From a checkpoint of a small contrastive image-text model: batches of 128.
Rows from block 4 of the text encoder of a small contrastive image-text model, named by matrix and row number. Rows with one number belong to one neuron. Each number is 128 + 24 x the weight over its row's rms, rounded and kept within 0 to 255. All counts start at 0. Numbers have three digits each.
After each neuron's rows are labels from the 100 texts, of 14976, where the neuron reaches its highest value: "tokens" is the input token at the peak. Only what is clearly more common there than usual is listed. The data: regions of photos with short descriptions (Visual Genome). In brackets: how many of the 100.
# fc1: MLP up (text_encoder.blocks.4.mlp.fc1.weight, 1152x192), inputs 96-191
# fc2: MLP down (text_encoder.blocks.4.mlp.fc2.weight, 192x1152, transposed), outputs 96-191

fc1.197:173125101139114192117119121143180086112134090105120146118161126169104145134165148126152141120142124130148124127108100130112101122156160120127120107143131156114178124110113122104122094113123120174108170152123142113137130098130112157149154157131105096131145169129095145099125165150143131089
fc2.197:086123122134163070125149131124087164133120156152124121139127125063137109101099134124138087123124150114105123114142180093127151131139107113146096159097119101174123133139177150137149155124135120079162114081141104184111136190104155106100101148117162166163116104151147095126111108147086135167
tokens: "blue" (95)

fc1.674:092101144127093141179096155112114148105153120099159161145153111112094165089156111149116135113110098161175098136184110142112132086089139118147073137161157132133140126101121127101123095129118093165166137103132121141149123138146095134155171130084126127081113134135133112150188130147162053120
fc2.674:157175105124175137100174097157152094171124134156102097132122156120143113138129157113137129138150170090104118136055140104152114149172102141123140110094128108109104151152128128149125155101161168100130085139134129126085145161120169117126096132170126113181165122124132135099095141107103186113
tokens: "clouds" (48); "building" (9); "skies" (8); "mountain" (7)

fc1.111:094144123140116102099166105116161150150130147156096123127086084120111125097119103112142109113107141107140123128077119120105117077133171121110101152169126139112115151115156120113111135151150090140105169174129136143110111132159121149164147155087143159123089142146096129140119154142136101136
fc2.111:145131133118169190150092152146105138120178126132133127105144159099103110135126174128148130160151085150095125142175158112148133163131109125137135123094099101097156111149093163137125119103108175098141070093117112109112135117140144118091118126163138098124157097124176114139101096115111158130
tokens: "frisbee" (37); "building" (11); "sign" (9)

fc1.189:138146131112153170089134101108123101152109117146135114131098168171138162133107195105147132163126106139135126158075082062149138113136159109138117116145127129146112115140138113137106128090109122171126109117126128174153147090108134115188171125100135117145107123159184166122132139151137136119
fc2.189:115117112148130099173125144182148138109136134122119150140160097091136109130138097128112127124126143124140127093164199205116133113162100127112126138107140141141155154120119139100151106149154134109130151131123124093113127169150105150097098112147102133117155145136091098188133123128132134142
tokens: "black" (25); "on" (12); "of" (8)

fc1.651:146147127163132105127128142150164168119133090141108084152138115125088149104154098087122101134145130137131112147125153118129144126154160123115160125138100139118132149118167114098093114160134119137111169184140126118150157141130127123153134146104137191103135167109096117079150086145146108090
fc2.651:110111124117149150146134148119096102151157168129159174109141156121136103138118155179150136119114124131115146130140113120121110151131111144153096184142145110114105127137061141159178156073150143095133092062143138150073125111133151125088101123147142080138109078156160130167096191115123131134
tokens: "black" (9)

fc1.321:128108157132153127138175117128070111147119175105116157119147111129145148141166175126080099081143143133149128137122151121113113132130138109165087116172166180112156113129096131137128136160125080145131162151141146156114067129142069173111110119101152142130089171135141103141144134155125108117
fc2.321:141166106154124160083090119123162132098123090175158098150112130132105120131076078148172148133163099133152116136131113137117135132117100140111162153086093096116098139108146151090099128119124146119131102126131101107130188142109148104143151132146120108141164083117114161129109161130120181167
tokens: "building" (18); "bed" (14); "tail" (12); "chocolate" (8)

fc1.568:129121133172094137145120161133098187145153099160121192083129149096105114115143178157153116155080119145168113171132098123098163107147138119138115155153153119103135088112116126140114166106102112151145102118123111161142143164139102189147165153124131144141108137085142113127146153170113185121
fc2.568:139141127081177143114158129138149061145105153104176067185138107145125162153129101102080139079165159125086141109126152127147122153113094147135146110119109145147131166141115117129142090126182149102158119151129151114121118109129137055110110124126118116114155122178118117149114133097137069125
tokens: "frisbee" (20); "tennis" (8)

fc1.398:103139122106131129157122125106130111137101132118094180107140120118132123171159129138095126120110115082095137121059148174138103148117115130134133162145186119123152174128141161091125170135144125094140165166127162104090113144163108159114137086122119130104141106151137144155112129116122151128
fc2.398:154132154167170141091130126158126121093160151166170084152125148142108137081072117120165122124176129160165123115197111101096142115114135136118131119132084121121109100134138122149144102128124110143104095119104111157148139125092162102151140181138143135159117145112109135128111136141126134158
tokens: "building" (8); "street" (8)

fc1.14:141136106159122131126111132123095098110123153110108157075123160138131190131156113149107162100122203103095113105153133113114116149086096098096116124131132149143123136148135083122136106096069089131116121099106105146079109087144120145158091149123151122128129157124112126141118123122153104179
fc2.14:120110163149129145172101153154079109111082143122132172107111125121098108137092127117105114140123118124087118137106164124139116114130098158131108107150102124149113098114138124128092134126140090138137126112121162136123129113121149114088154116103121111104146111143178097127121114157137137069
tokens: "blue" (53); "dark" (14); "black" (9)

fc1.515:108106115128163165130096099108131136142141104103137093132169113108148156127110123113178154140087095123140107101096124150126131155140138121114110138164168107070107142092120138109146123089198147128141130088065148127132103181160125147105124119112145114152125094140135139091113128103127161125
fc2.515:149153148089114093124178154165117114096115137146096163125087155128098124115132147124109114163170127124111166143141152114129108088119118137140141157106119122163137125183119134143087129163063113129096114162183108111124138077108131110120114148150133133129125157115131104162144111154145102133
tokens: "on" (24); "yellow" (20); "skiing" (8)

fc1.661:092114154131164112159127149114115159125108154108136127150089137115182104117145138103103096118104115094131118154143106108137153114091131158104085107135139123137111113104099142167120139141120125131181112107114100156125080136140114123150185125111149134100107134140130104142141200136142080103
fc2.661:133116094143090175122143121153163121154152094155153132119160100097088168138098131150154152135131148174125138136085148141123124144141133119160165114125122134107141158159149072108145112117140142132112117153148133089154178131097128118134089135119148129134151123103128118152130060113100172149
tokens: "frisbee" (33); "standing" (25); "shirt" (12)

fc1.562:155161098123122138126145080140102136127140153135129124182138142149106131153160159114112134139118148162134138128127153136138129122134126135132101147141148133105092106142126121159113159064130057133100116128100190110130126127144113109082158167106151169102124129124110093117126118131090127131
fc2.562:119106158137129093162115196115141128153126122141131131091146143104147106097105115155130142114166104081165124103132122115128137131131120138113161104144116126136143142122167139134124134164124155097146172130144081164120129115155119128161097113136086097124123123092148148125124126125163158119
tokens: "clouds" (33); "tower" (28); "cloud" (9); "sun" (9)

fc1.290:106116147134062193133143107141133116125132142077141145112181155148141148105157132179133126096111141162170116088142097111104112131128150112151079151164145144140147125105098100119102099113093081174133143108148097158114136115118082179122141153082113117129143120159122149141155115116097093161
fc2.290:137197135132203098137124114150136129160133127163125096159111128103105090120136138081140154147159133095090113150093197122166164163108133105108132113089126149113128132165174157125120160124126153080159123111115141111128125152161178090130126101149129149167137135081134106090117130131159157114
tokens: "building" (13); "sky" (12); "with" (8)

fc1.594:107160136126112117124191108148135148150090154088117121128150130159129132173131106167139103096115171104109152130110145144129166134096130164144098125186140131153113131140134075122095120163103083122144168118155104110099116132134132157117137135113145114088111120142133145135129136100090100107
fc2.594:146132138152156155153076142135115114102162124180139117156132129090127112080112139106127163140137091160139118126129129104138098133163145093129142133083122120096141129156124167139161128082164178131124091119110142141149135131124134090166124105134127158171144132119131128172121106142126152174
tokens: "building" (25)

fc1.64:153103081139091100120161087138153089110122171112117105122155179151118156112171128140121138133171120135123147083083125130128120159154096139090142135107153141093148131106154151115109144091131118152112142140117151162118155093106092135101112139090132151103150108129109108158075146130124186132
fc2.64:121169177134163178127112153112121162137112107161155118130140092101149117124094121123145111105106138110144115127159118122128140149069139111141137077141097126152124130135111105157154146162128138106146130126140092114112078159134153110168123123139125105146092141095120140083158166129111076112
tokens: "on" (17)

fc1.285:154147177121121172096109150148134134099131127151129122088125125149143114118146081142120130118147099119140150110115143147161119103168141156122102092187116135153126155106093166108156147135152095134138095071118076125133158116100114132126157082164116118142116122145180157134127130144130116141
fc2.285:140108123131100152130108130109166108109145138122159117126109162091112128162112127147096121125175137150088126086103153139093093139165138178129118106096122122126092135095130126136164120090164117094128125129130138128157118108129163110160113106161097130157136125100139132152131091154148107144
tokens: "bus" (53); "black" (17); "plane" (12); "airplane" (10)

fc1.744:113105153076118130157119121095118139119189088088096114123128152111159167091150106122130117139071117112180144151124138148099136113155138117138086113125168121126118114139111117117136121119117119140144117132120130107162127156135079121129147144129105120150162113118124142125174128138108104135
fc2.744:127171102139151146116147122153147116163111145170138132116128115125080109141121162142150124094198148156092112119116117093163116126101117134115123161158083113113117156115153145137111127124164143124137129129146141143092163130132157135106118120153145141135085139128120122104097116123150156119
tokens: "frisbee" (47); "shorts" (10); "grass" (8)

fc1.363:089098121092127130130131119155130133114166105170121103079110126139110119072173177161113117102103108166108129182141172076079115117154137105144141146117130113100096144123077114110139134139160104103105105103123158163138113167141124119151126143120117127121122124137118093139131091128147137134
fc2.363:158160149159165116106142129124120113134106145141118152133138145109141140163083084101153152164165123097130123118125103172126148134103107160107076114140130142138140095138167146125108123136110175158161153146124099101110121119127089155086137111158129125132131149108144143092106145135143151142
tokens: "on" (10)

fc1.606:129172145157136140128124135101134093110146142170115106101118134145136121130149109152117132171139158086131141146103137043131134137087102129146114144177108159123148106129114162144160124115122125146165131118139127125072131078075132106120168128155136087138138077114125105162152145129135123088
fc2.606:113094175130143135143088127148118120130140146093158151114121140120154116152106112143089101184137129114145130109136153122112144068157103164110115125122166067140119130110168139130125134118157106131109138120137158151168122102148161174110125081139136143127134163128147139166114088171162161100
tokens: "bus" (40); "train" (32); "building" (12)

fc1.319:134140151129154069151170121121158132163158180101072145119077117087134148108123131084119086100100135124170121133081141087119103122159147097109154116133120162140104138146110113135145150130159107130146129167105144124125125129156133135161138125111145122142161173128139108116148164142088123136
fc2.319:125107097130109218109092131091107126109149090144166121135152117145109136131130138147153146109160134159099131139178112153109169126120096144134094123110108099112163110123130143115113094101118158113104127124139118119132112116082116128077107138151132119096135081129099126152090101110151106124
tokens: "frisbee" (33); "boat" (16); "pink" (13); "water" (9)

fc1.557:138142105160137102129171097143135110135098133108111109128139124128101127116146110155173148120131167098139148140113124124129155156148106142137138099132155161076118116128115134118101134089100117111116168103144159106135127103088151150111122152100160127087115144152075074131106122152102131136
fc2.557:132115145105091165130090169123116137100126107128130120122109113111151142120133141106091107129142102152145121123143116117100119103131157121108120138099106074166152125144158132131162153143193132143141067154137086137130108150153126113147156095147108144172105110101157162128144129097151099107
tokens: "blue" (100)

fc1.485:115094099152141129124144139114121126140165123155120113136121179099136141037140127130106124129144110162131144117107103116092110124155172124142092160120127159134152146116171151118129113119097151167140076132130104152149128103100089152125137165137107115120124095123143151175088160140130138087
fc2.485:126179157117140120131140135134131121122087169106130134109142091127142136194106116115146111130125146073127096122138144126156146146088075126121139087140161122113125111112111106119117146118172117104136133125135150084092091177144176104127129078139151148116127149132120112065149139153144132144
tokens: "blue" (8); "behind" (7)

fc1.468:124169151136150164087140141152113059145138121137141085121097121130146131134189135136161158082093103111140119110142112086121117137118144117131096091156114136109128117098146190129133142126112124138123128128135099096118140154132137104118153105114139139143128088117146106100118107140124106132
fc2.468:108131154113120173120132134140185126128140161122143116141143121084071163158130128106115122127118056174111116112117124110130095165149132138129147097126135153185106100115158147158094127125131141106133162136140133108160129139118154053086128086128108142093127132068125140146090089148105148146
tokens: "frisbee" (24); "sky" (14); "field" (11); "airplane" (8)

fc1.198:122105101120131150110128168127193079166104140099133161086124183131154134098152170127110138141134137108135163120094109109083139141082144107118109137147124167114134135093122119134106104144152142158172136116097130139139076096156072161144192115133115100116115155126119156173099143154126133105
fc2.198:135178128164167150128143090146098159114145124155139083177149075123121145159113113130129103098111119152094102120148166143161132137126123153126130091123142108140130129148119112137122170095096129107136122135151130138110188190102198092128073115134160139145166123125141098107114143129116142145
tokens: "building" (7)

fc1.269:100129140134122141118126108120126163092108156152108140111102132115166146092153120167143150075112159151113094135134141144133108125153080132135147120121160089125078115144102095143129114140115115125082143143127119149157166174117136098132115123089101149143151119148089114134143131122124082151
fc2.269:149138110112130123129118138125113106153149101118143100137145131141052115151121139116128111160149107131150137143135105112118156145099172121126084136150096155107153107103146150103101137124135142120146112102139141090088104080128100151113150145180144108127074125098164147112112103129121154116
tokens: "frisbee" (18); "baby" (8)

fc1.126:175112141093117124113131129124148140115162149125145096112095134144115128128125117129111148138139118139105133131128115135153118137129106107086108133097125123111113126112139126140131145122106124154114115106090107113085089158200175136094109150146149158091157130122124140157110115143105090123
fc2.126:173156126191131146136106120128122145102137116091133096118162174132143116099076107120062115132159114122120107136140120119123140133104122099132109175136122145135112093124136123124123144116170126156100144142113127155123148132085168114119165118109107161097130132112156089138094095181116107109
tokens: "blue" (100)

fc1.205:103086152105072131164114126096154071131124163158159129148132145167149173110141148149140138105133104121131126103133070120125108155116170124151144124120163171166134102125118109134081086106134106138135098112117121159126139097116077162111144134150174137119151137148103141132134128124107102118
fc2.205:164152126196188158095145110128149153138112107100102129132147099056118087137132122107131099120127159129112114131109188118146181116123104115110113117132093125116146139140131143127171156156116153125152178122161130132120124169136175099150126103116108099149120111097139134128119151138144160124
tokens: "bus" (25)