config = dict(
    translate=0.06,
    encoder_norm='groupnorm',
    encoder_activation='elu',
    text_encoder_width=192,
    text_encoder_fused_qkv=True,
    text_encoder_qk_norm=True,
    precondition_frequency=20,
)
Rows from block 3 of the image encoder of a small contrastive image-text model, named by matrix and row number. Each number is 500 + 40 x the weight over its row's rms, rounded and kept within 0 to 999. All counts start at 0. Numbers have three digits each.
Before each channel's rows are labels from the 100 images, of 14976, where the channel reaches its highest value: "colour at peak" is the nearest of a few named colours to the mean colour under the peak; "peak at" is the part of the image that holds the peak. Only what is clearly more common there than usual is listed. The data: regions of photos with short descriptions (Visual Genome). In brackets: how many of the 100.
# c30: last pointwise conv (encoder.blocks.3.c3.0.weight, 144x144x1x1), inputs 0-143

colour at peak: brown (65)
peak at: top left (35)
c30.70:502532452510446525517504489536499550505519504552551485440498480456538510513462562458425539496440457505520453543497600546499488454452485461420488502559487488496491511492482459524468481576521539517503496509520511470533501469564457531538523533540482558561536496466538543463512596470537523476477517499544527436545441440507528542459523548486542444504671546462423508464481487437495531521525519510446526502460532443502455449441485539457474

colour at peak: pink (31)
peak at: centre (33)
c30.111:444468455523446592453495521420491415443509473532501441460524470579559512536527478482557492487470598502566560416480536533563510496531550528525496532489587571490573539495519544462528429501530512476500500475486489523533508523542476475506543561435497489504509486489524546511507457486489569604482452455459457512516472531510518497577537510557517486497514588501498471509471513495489492481532515502605486546468527529475528433511525439495460

colour at peak: pink (25)
peak at: centre (27)
c30.21:454535461505567489532544465567452505509494553499552505514522504504494486448585580487484448518469489433534538494474437530469533419517490557426458471462506533427486578499443551518461559503571487534487495457504495503553496478437471519480514498525537471609505545557519562454434443515565492601470548557496558496486495520477488446439513477445491500520497480499480486477480540469488507472488447518532490573524454543596466518492469522492438

colour at peak: orange (33)
peak at: centre (27)
c30.41:481476420499454534562543534481500570525503531454450499483453538415467498506537589442445537523569516506473507511421596505424517430484509486475504509458500588441516439494533470470557436547439569501491473487512568532538454495404453509493454542568415473498469488495507494490545432504481521477502519570502474445503535537455478490481476543458415422528494518442529480464508503470519523508492507502501490559496524530451464515508485532463515

colour at peak: grey (68)
peak at: middle right (34)
c30.137:524441486475497456473505496524518540498532450575528560467514500461500515488453540490522552539500480478429457512485535504477486437484515453538489454538523480410496542532455453509492528559407548530549537506505482505468513540460488488558483569556485539518469444540516471552535531498503492469465478450490526454497488495488426589615500472501448451440427439562514508476538510456493489498565530546459548478544428395574557532462463504458517

colour at peak: white (40)
peak at: centre (33)
c30.110:494475394527497518577511482486568487516510437465553499500486562501477533557546485465520538433522488491557532493514501492487444519516520480491455462476482560438506522478538543488505481519471622547525556527634533481506510527589496487494485496530502487467585474558506494364493497462434464552562498503535488526499515491482515497587585556515461448502509544467486536519555521541509522492505504497537555548514513469502491489542575544470522

colour at peak: black (26)
peak at: centre (35)
c30.44:488476504543552414463516509508515398460512476512462490453518505426467534499509513550532479505483525540461521475506527604521514540556466503487488482544503523447494576479466530585447557535493476514473535477416446464510436487436506497453505508494446510418527504476602461492546465497586442493568462588496597542530559522499471426517489477509500509453518539469483439429495500474483508518504538506497516583530474486568528518488491463518540

colour at peak: grey (66)
peak at: centre (39)
c30.128:533499520426442532497423521520540485488518447451480475413504456500520628557545543445510462520478504509467551564512496508446531572476514506383446521490506510436528560500485432535426543514516411436549554561470508525447505476528458520567467474487515423538478511545439471490530474522547470484516544510524541497527470488558452538492502575512455430472432491499487481538504475541466491525492460447491513517503478479557515507513481527543464

colour at peak: black (32)
peak at: centre (34)
c30.82:501596565534486519467525494483550562519518524513445546528479510438490496493552525569462517488508544542514448540440503526476439508512537503483514501445474459485448479516426465491492488477514484463523526524462470552507416467450519465482454475527524456520621484506477502523526487578460434515480472591482495520594466515514509508436501460492548524525480547405523441514580585426558487497478466546535540474488439477442541541467474533493554

colour at peak: brown (61)
peak at: middle left (32); centre (31)
c30.40:456435468525501501496561487452487517503501484484493493546512525437574495487476490539488433551556498550494450463527484455481472583485503504485486424496515612534447511473449527505469525495486520597398470569479425551486515528547483575473483453542499449478534530541513551530490492512518467485435452474570469504500490468498560492581483544456516491552482423522441468525529476548469455519451573517499449401534476536525474542499472477440478

colour at peak: brown (61)
peak at: centre (28)
c30.38:505583489503459508494482505438473464540470552572566458531473490498502525536481458536521431508489511503633586489495480493541486521543529485531549471494436440548521480519559523487508506487528529435475484539507485516514549521507465542478510455506552507470506537457529490461422510474503510502475505459513492514494529502493472493612497426514518515501573489451460510419483558561528434465563551464432423555522482454596466472591504453512548

colour at peak: brown (65)
peak at: centre (32)
c30.115:549506470476561528554532504505477516484495502472491514503507505528478558526468460464530446506506486590531527456546552441505486538490559514468504596585489460497547508547503524494493435502517536594482530512500415525474426569523480528446531482478532524429424471462522511446554489495489514493519500550521521534525487491530528521465377549440466495567539527547568472449491566561540591501492393564500451522518484527482523500522498472475534

colour at peak: black (52)
peak at: top centre (33); centre (32)
c30.65:482593523425533480501470476571481468460466476425461449444469490408477545473416489563547467512424507545490488485491470535467506482516498488548588588459545522513464534511520510455429513541543458488517470545557573478509452442440504523476471504473457514488502516539519435471467526541497465539478536521487591476504449550482518493525504446450555534471504516420532512482490495556606513480445562554503493499494487505576551491480540505493513

colour at peak: brown (71)
peak at: centre (40)
c30.113:496537534436478466520450466423504437507521559486506479524507504464477538482542491513481427521500451547532550525502427477479526520526535544494542599475486518520450490489511570487473492538496543477492456483501501534520505522482514479486410539555603441536533499615508508512479524552551483455457513494530397425507461489472455447420492568524493524474523497523442483491523489516426553512473467518499463473565476539483575474529508597543574

colour at peak: black (40)
peak at: centre (39)
c30.86:451506450495506496547523452599465470505449530529452466501457525508527471534454550576496584474466545521452518551546421492426429481514527477505519464555487509517603469536425472523524544520439490433487450500504567521491501444439486435480490525506473552509530473411536541539515469511469463483489521483499450463468485428456550568494512509521540509475445502459463456516532485552531517492512540567536555496510526480576497505575553503559556

colour at peak: black (30)
peak at: centre (55)
c30.135:516569537497555524569490486525529472521529564562514509523492525500533539559477501531491503505495490495491463510603496487563534475523508463453495490491511520518487497490469512553449442548520558532492497547521519449502429491469470497479438480434429529551456525532470512448523493533503470517537518519468524445490636502504473525499390443460483459516425428514417442584465456534517498580489516468529476512551452394461509497584483497521514

colour at peak: brown (69)
peak at: centre (47)
c30.5:518503491544441499514537460490515520507547519445462415512571515459504531488518588501533481517475480490549473515432496451481490455459487502442432543551419583475464507532538523503447485485495416440497497477551555490540537518494505466533438540516485467413561505645472466499504467560500478466475503474519524519561496568463486438425472517480556424552526479480476523485526481472510514457481501477458501572494495503497496437520530471536604

colour at peak: brown (68)
peak at: top centre (32)
c30.108:530479461487476511551461529410493494503518500488487470485443502446503506514583532559535594498448502468555549476462500462456461502571481526574512503506489508506465504535515430443530498568476526477476539446474475486474364522531473484536580499437574536485500447520494545512505502484434566523550451502538513536551525483473484558524407555477493489533490487460504496471571481538495521506432446495509580495451587588514493471504501494472547

colour at peak: brown (61)
peak at: centre (30)
c30.83:544522513504509477481500482491509510515486481522512500506483458439475515511407435499504463518509520486490517587543508494518485529517458491547540373479442425498445525585451584411554547543436547464474542529529452566492490517470520537498568465466499493465573523483475470458516517423590486482498587574466426584516523537476521528425465507497481559464468503460543454447469516524485504481465483506512455445457524487499516511543516456456507

colour at peak: brown (63)
peak at: bottom right (30)
c30.101:535495504539508531543566489485511565499503498477526514568485495434426522546525479468495497521510469453530510544513539461522433524476502467522444517511501529501554463515507485484518491463477485547591604495446497481469451548492458563542569414549517485472439498568498559476428481474509446469410493451550468535438388508479444515486488504500429551482508551561535468579535545499467532572463538513560548461506491534540511508502530544554524

colour at peak: brown (69)
peak at: centre (27)
c30.84:509503537492483472404522492447564535507547539450466485511465459452460471415504461527481536506490457515479448600555527575501530524524528460525486475419454527497471548488491492485486429421497432467536504475435462507421514537486502553489554537504532582404474511535545454544544502476536529453505503496536572577530469485528511463567494484500475523504490491507519520443530502564472575513536434516448456460558527474518463498499550502474586

colour at peak: brown (65)
peak at: centre (27)
c30.51:487455437516480492536472478484538472412509481493436498544491533443500473470514561522487494485552486525603489478581466476493485593437496476449493514490491574512446488516572522465450532497440538564476512509505478600519469541524502487406500558486517467464465499482587508540470505464494440554454522558611482504462521518499441429483436501528509528477491436487465455511492493502498573512472516549535551487454458504560546496540560488481562