config.toml
model = "contrastive image-text model"
dataset = "regions of photos with short descriptions (Visual Genome)"
train_examples = 203450
image_size = 24
crop_scale_min = 1
horizontal_flip = true
translate = 0.06
color_jitter = 0.2
tokenizer = "word"
vocab_size = 6471
loss = "softmax"
embed_dim = 256
encoder_arch = "res2net"
encoder_norm = "groupnorm"
encoder_activation = "elu"
encoder_weight_standardization = false
encoder_depths = [3, 6, 3]
encoder_kernel_size = 3
encoder_stem = "single"
encoder_widths = [96, 144, 208]
text_encoder_causal = false
text_encoder_width = 192
text_encoder_layers = 8
text_encoder_norm = "layernorm"
text_encoder_norm_position = "pre"
text_encoder_activation = "gelu_tanh"
text_encoder_mlp_ratio = 6
text_encoder_head_dim = 16
text_encoder_fused_qkv = true
text_encoder_bias = "none"
text_encoder_qk_norm = true
text_encoder_parallel_block = false
text_encoder_inner_norm = false
text_encoder_positions = "sincos"
init = "trunc_normal_002"
residual_init = "none"
optimizer = "soap"
beta2 = 0.99
learning_rate = 0.0035
beta1 = 0.9
shampoo_beta = 0.95
eps = 1e-08
precondition_frequency = 20
max_precond_dim = 1024
one_sided = false
adamw_lr_other_params = 0.0016
adaptive_grad_clip = 0.02
max_steps = 4800
batch_size = 128
epochs = 3.0
lr_schedule = "linear"
final_lr_fraction = 0.1
warmup_steps = 240
weight_decay = 0.2
adamw_weight_decay_other_params = 0.05
Rows from block 3 of the image encoder of a small contrastive image-text model, named by matrix and row number. Each number is 128 + 24 x the weight over its row's rms, rounded and kept within 0 to 255. All counts start at 0. Numbers have three digits each.
After each channel's rows are labels from the 100 images, of 14976, where the channel reaches its highest value: "colour at peak" is the nearest of a few named colours to the mean colour under the peak. Only what is clearly more common there than usual is listed. The data: regions of photos with short descriptions (Visual Genome). In brackets: how many of the 100.
# c30: last pointwise conv (encoder.blocks.3.c3.0.weight, 144x144x1x1), inputs 0-143

c30.17:118110096132104157116109167097145175133128119123129099168127125075113107123118133130147124131072103182137121104078150103146083099131139143128164112132132137135115140094127091125157148131126121119148143126122120197142141155108113143155106121160103111157142174128151116108084118159157135095124099122147126092150145168105157091117122132094133105136101099108099121157107115138158079150160103113128114095106140117108173119101115092155150
colour at peak: brown (63); black (34)

c30.122:147130095082132088114129141072091107103130097154125160129106091146098115104159113173108106130101102130095123145110122144091110148165115134127115131097195094135115123102145103152134110162144173119114132069161136116127130120132137143146124111137139124149137101127149125102143140155151174126184130147147128135152153143118136094143120136117093088124181101122107179120131107127157103121124147120124156101125166116160093099080130103129142
colour at peak: black (51)

c30.119:121112100074125109135121157126107136150109131148169129140107167150129145140170157110113141132108141123143154142129136109167112122129082092143082089122118123145082117079142131162144100141148162121106168136089118139118116141159113153178162124133161113150122127123118139088127171138096064143096130162116106105155144123120185123130102126121106165150142147119104194129130130113129119121089150118149074117095131150142128100122116145138166
colour at peak: cyan (30)

c30.61:117127113147107149150133060146128131157148107107115086134116159131130115128188119097121144121140155043144121159124105139157131095124162076129143095135087163128146151152147113131139132122075110110148106132143144088114145081131123127107104125111115105124125111123138137125090164127152112145126097114114145101112202136115097136159110142134149114078066104137132106153116121121113125104104107149134139156124120142167129093107157114144140
colour at peak: pink (28)

c30.59:114100093122144090140100108175127090135109108082132107159131138112129108103085090153151108120104126172121123161166122091101127100098112138105139164118142127143154134102134105125090104115127128106114133118109168105119115096124148095166158106139133134130121151147137131142103109170122139128095180099128112106129137129135141121090131167093099137106077123163105165129136114117159118164139151167161115146186120130136150161148148143176176
colour at peak: black (42)

c30.138:133123115126142126155144109167086142127113137085088158147120145132118105105134111126123146138123124115150158115120124077135091131153131143155115138115161176109130120108147112128146176136123172103100163067223115098102139119108103102137157140158111078115135139094092129137099122138097146157156139138184087131169160099150149113108156149093151097135101147137120148138109141162127130107126122133163136143155121135128135098152110118141127
colour at peak: white (36); pink (27)

c30.27:125140133122124141138127127102111125114122124102100108133121115123097147139142111099083056159141193124112138095154106130092130110155136100164114128113125099123120166152145102100146074121135166173127136138148140145158123113104101133155142153119168142176120107110109125129164126167105130103115114103140116096120107125147147106146085088101083091115103143124099146146121122106149115155140101085126165133138090154134141134096123130185071
colour at peak: pink (26)

c30.124:095125160133128097145126106115117096111126102094117095109127135120136114116114154120097124136120145088173108124139233122110126128099110102097151106183111166150107160132118087154152094087177137148108135152114115125117106139192123149143114146151114170103124135122156095138145152135116108120159116112141093137133127121155121161122135149119118153136146108151133107161138146162129125089203156132118151104142160142113107126126118130112113
colour at peak: brown (73)

c30.18:133112133102124125121155117113132115125145123094082146140113139134089111154131083168132137095127158166132106129141236130105099129150165096152151164133121094151146128102103178133129109122151086161112164176161121121100106127128173144136117121123146124110093163150104142106109124101140143167101133166096127150132124154169123148120070155141136133140116104127152122118100157083107118137114112104108138110146114146160115143117124129141130
colour at peak: black (29)

c30.58:133122121143118113154129084141123120097154108060103138121142134121147107158145140185130130141119136081119123123123115185106154070123143146153122155147138137185103107094175110113133103133175073141117119102109142184099147101138127144083102138142103145108099131126067141097114132163125105133112094152154131102099126140133141132170120137144110119177111099099141137108120134129137137143140159152115135087112149125132094141100144134101134
colour at peak: brown (62)

c30.20:153069137160158150162155124092091125132140153177123153121157146145135134144139128083151154146130158174144112099130127139169119126163151117119129087144191129156160128110101145110133132136109128149133166097095118102134165095133178145133135097131119115150096139122156117128134119140105137158128155114132104116105104089169113099123157148098151097141100126130130088123116142113125109148125157134205122121140133138139113177157098101138089
colour at peak: pink (30)

c30.76:130128143137167084137120136134137171130131104133154091112126143111098089132138129182114140140106119147159110100117130163124128091171126140133178138155140144146107127081073114142170090150135164124127154129118095135107124151145112163124123097132160102185110125163112149125149100086110106172109122114150176146126121110125081112173152172121138120126130117120111140097159123155113160166160142127136143132099125097108121110102079105121101
colour at peak: black (42)

c30.81:152097137145113148114150111130089165141131118062104182148108128117125138159193105092134117126128149146136144116149118132138117110163101148155097125161115109136160159137126127129185130159185155074144163124101145122125162104105144124104174116137119105073123121143162125127129167105116147159123111123140159127130158129101154099120157132141091105148085156116146131117128141154115095074127125116130097112129147101161122150113127135087125
colour at peak: white (40); pink (26)

c30.7:123113147149120129108139101110131101097136126130090067111107152118154117104130083135147121131140118103148116133162172141165095118109086112133134139109130150132137155128122109169152140152131155105150129127116167135100136122153139124103170090100135125111106153076097099147148097089158133125111159102112109108140103130148116103135138124144129099157086128051177138151136078134102166129105162158102157108173135090119106122141113116112092
colour at peak: pink (29)

c30.118:163135173128137157160164131164119170148162159114123153142147138113112143173183165129146113139177100150110123151169072148089119092116181141097126151111120117106104165126137122092150146138117125142156154146121107144149131130183115132153133134122131169097174133144148106128132121134123090142147083122184132108142144140122150117142141089145103158131121134147132121147136144123092127157103127108116155129099143163135096108110084098120156
colour at peak: red (27)

c30.120:109148147106160127125152148157141081137109131122094139140110131141093107120178118110142130098126149076068108124131127139117174078138107116122117124106129164110124137104111071140128091130134120117164089120127136128146142123086188129085095081132096100126119143161149121093148097170148126160099139113094187095153105107147119130112139141138129124147114115120152142147121117143179128142109131111145129141130180102114089137110107097145121
colour at peak: white (28)

c30.72:116079117153126139098120098123120091134107128172145099143126138105119111136126139145110159106133151101137107121145128110123140135139113127119150127145116080062101176142144140111127094120151082140122158085108147161144100136102118169145117137129095177098092120116143157152173149116055122101108120115171112133136164134112178134145164126141158161140079134117163136123134119119178127140142096122096097080156117111157127139128127134121148
colour at peak: grey (65)

c30.35:124101132158147127143157115173087101132117166149158183146132118132148123143149120161148144173150104150158114091143111115134094135085135089114102155124129165144148111155126079118154129096177153084114132084139096159102148120127181144114133142121124096090089128158156144143127107153117108108101151134104080118104111110110091131105125137158182161145152129108090156142122130134117102122095132119134135117150132149135111131141105149176133
colour at peak: white (33)

c30.50:153121137135111114132162149113150125128152131113106129144173130121106132153139144088126163139104140105110116054138142130145131106140155108099130129115121133118181187123141168143130100155163072195150152147096098142117149134102166123100110147113103089147092162130147145114076137092094128135132142155142110121135175148103137129100126123129104111139173106148146140120159119134151134200159132124140140108143111115126124108168116138122162
colour at peak: brown (64)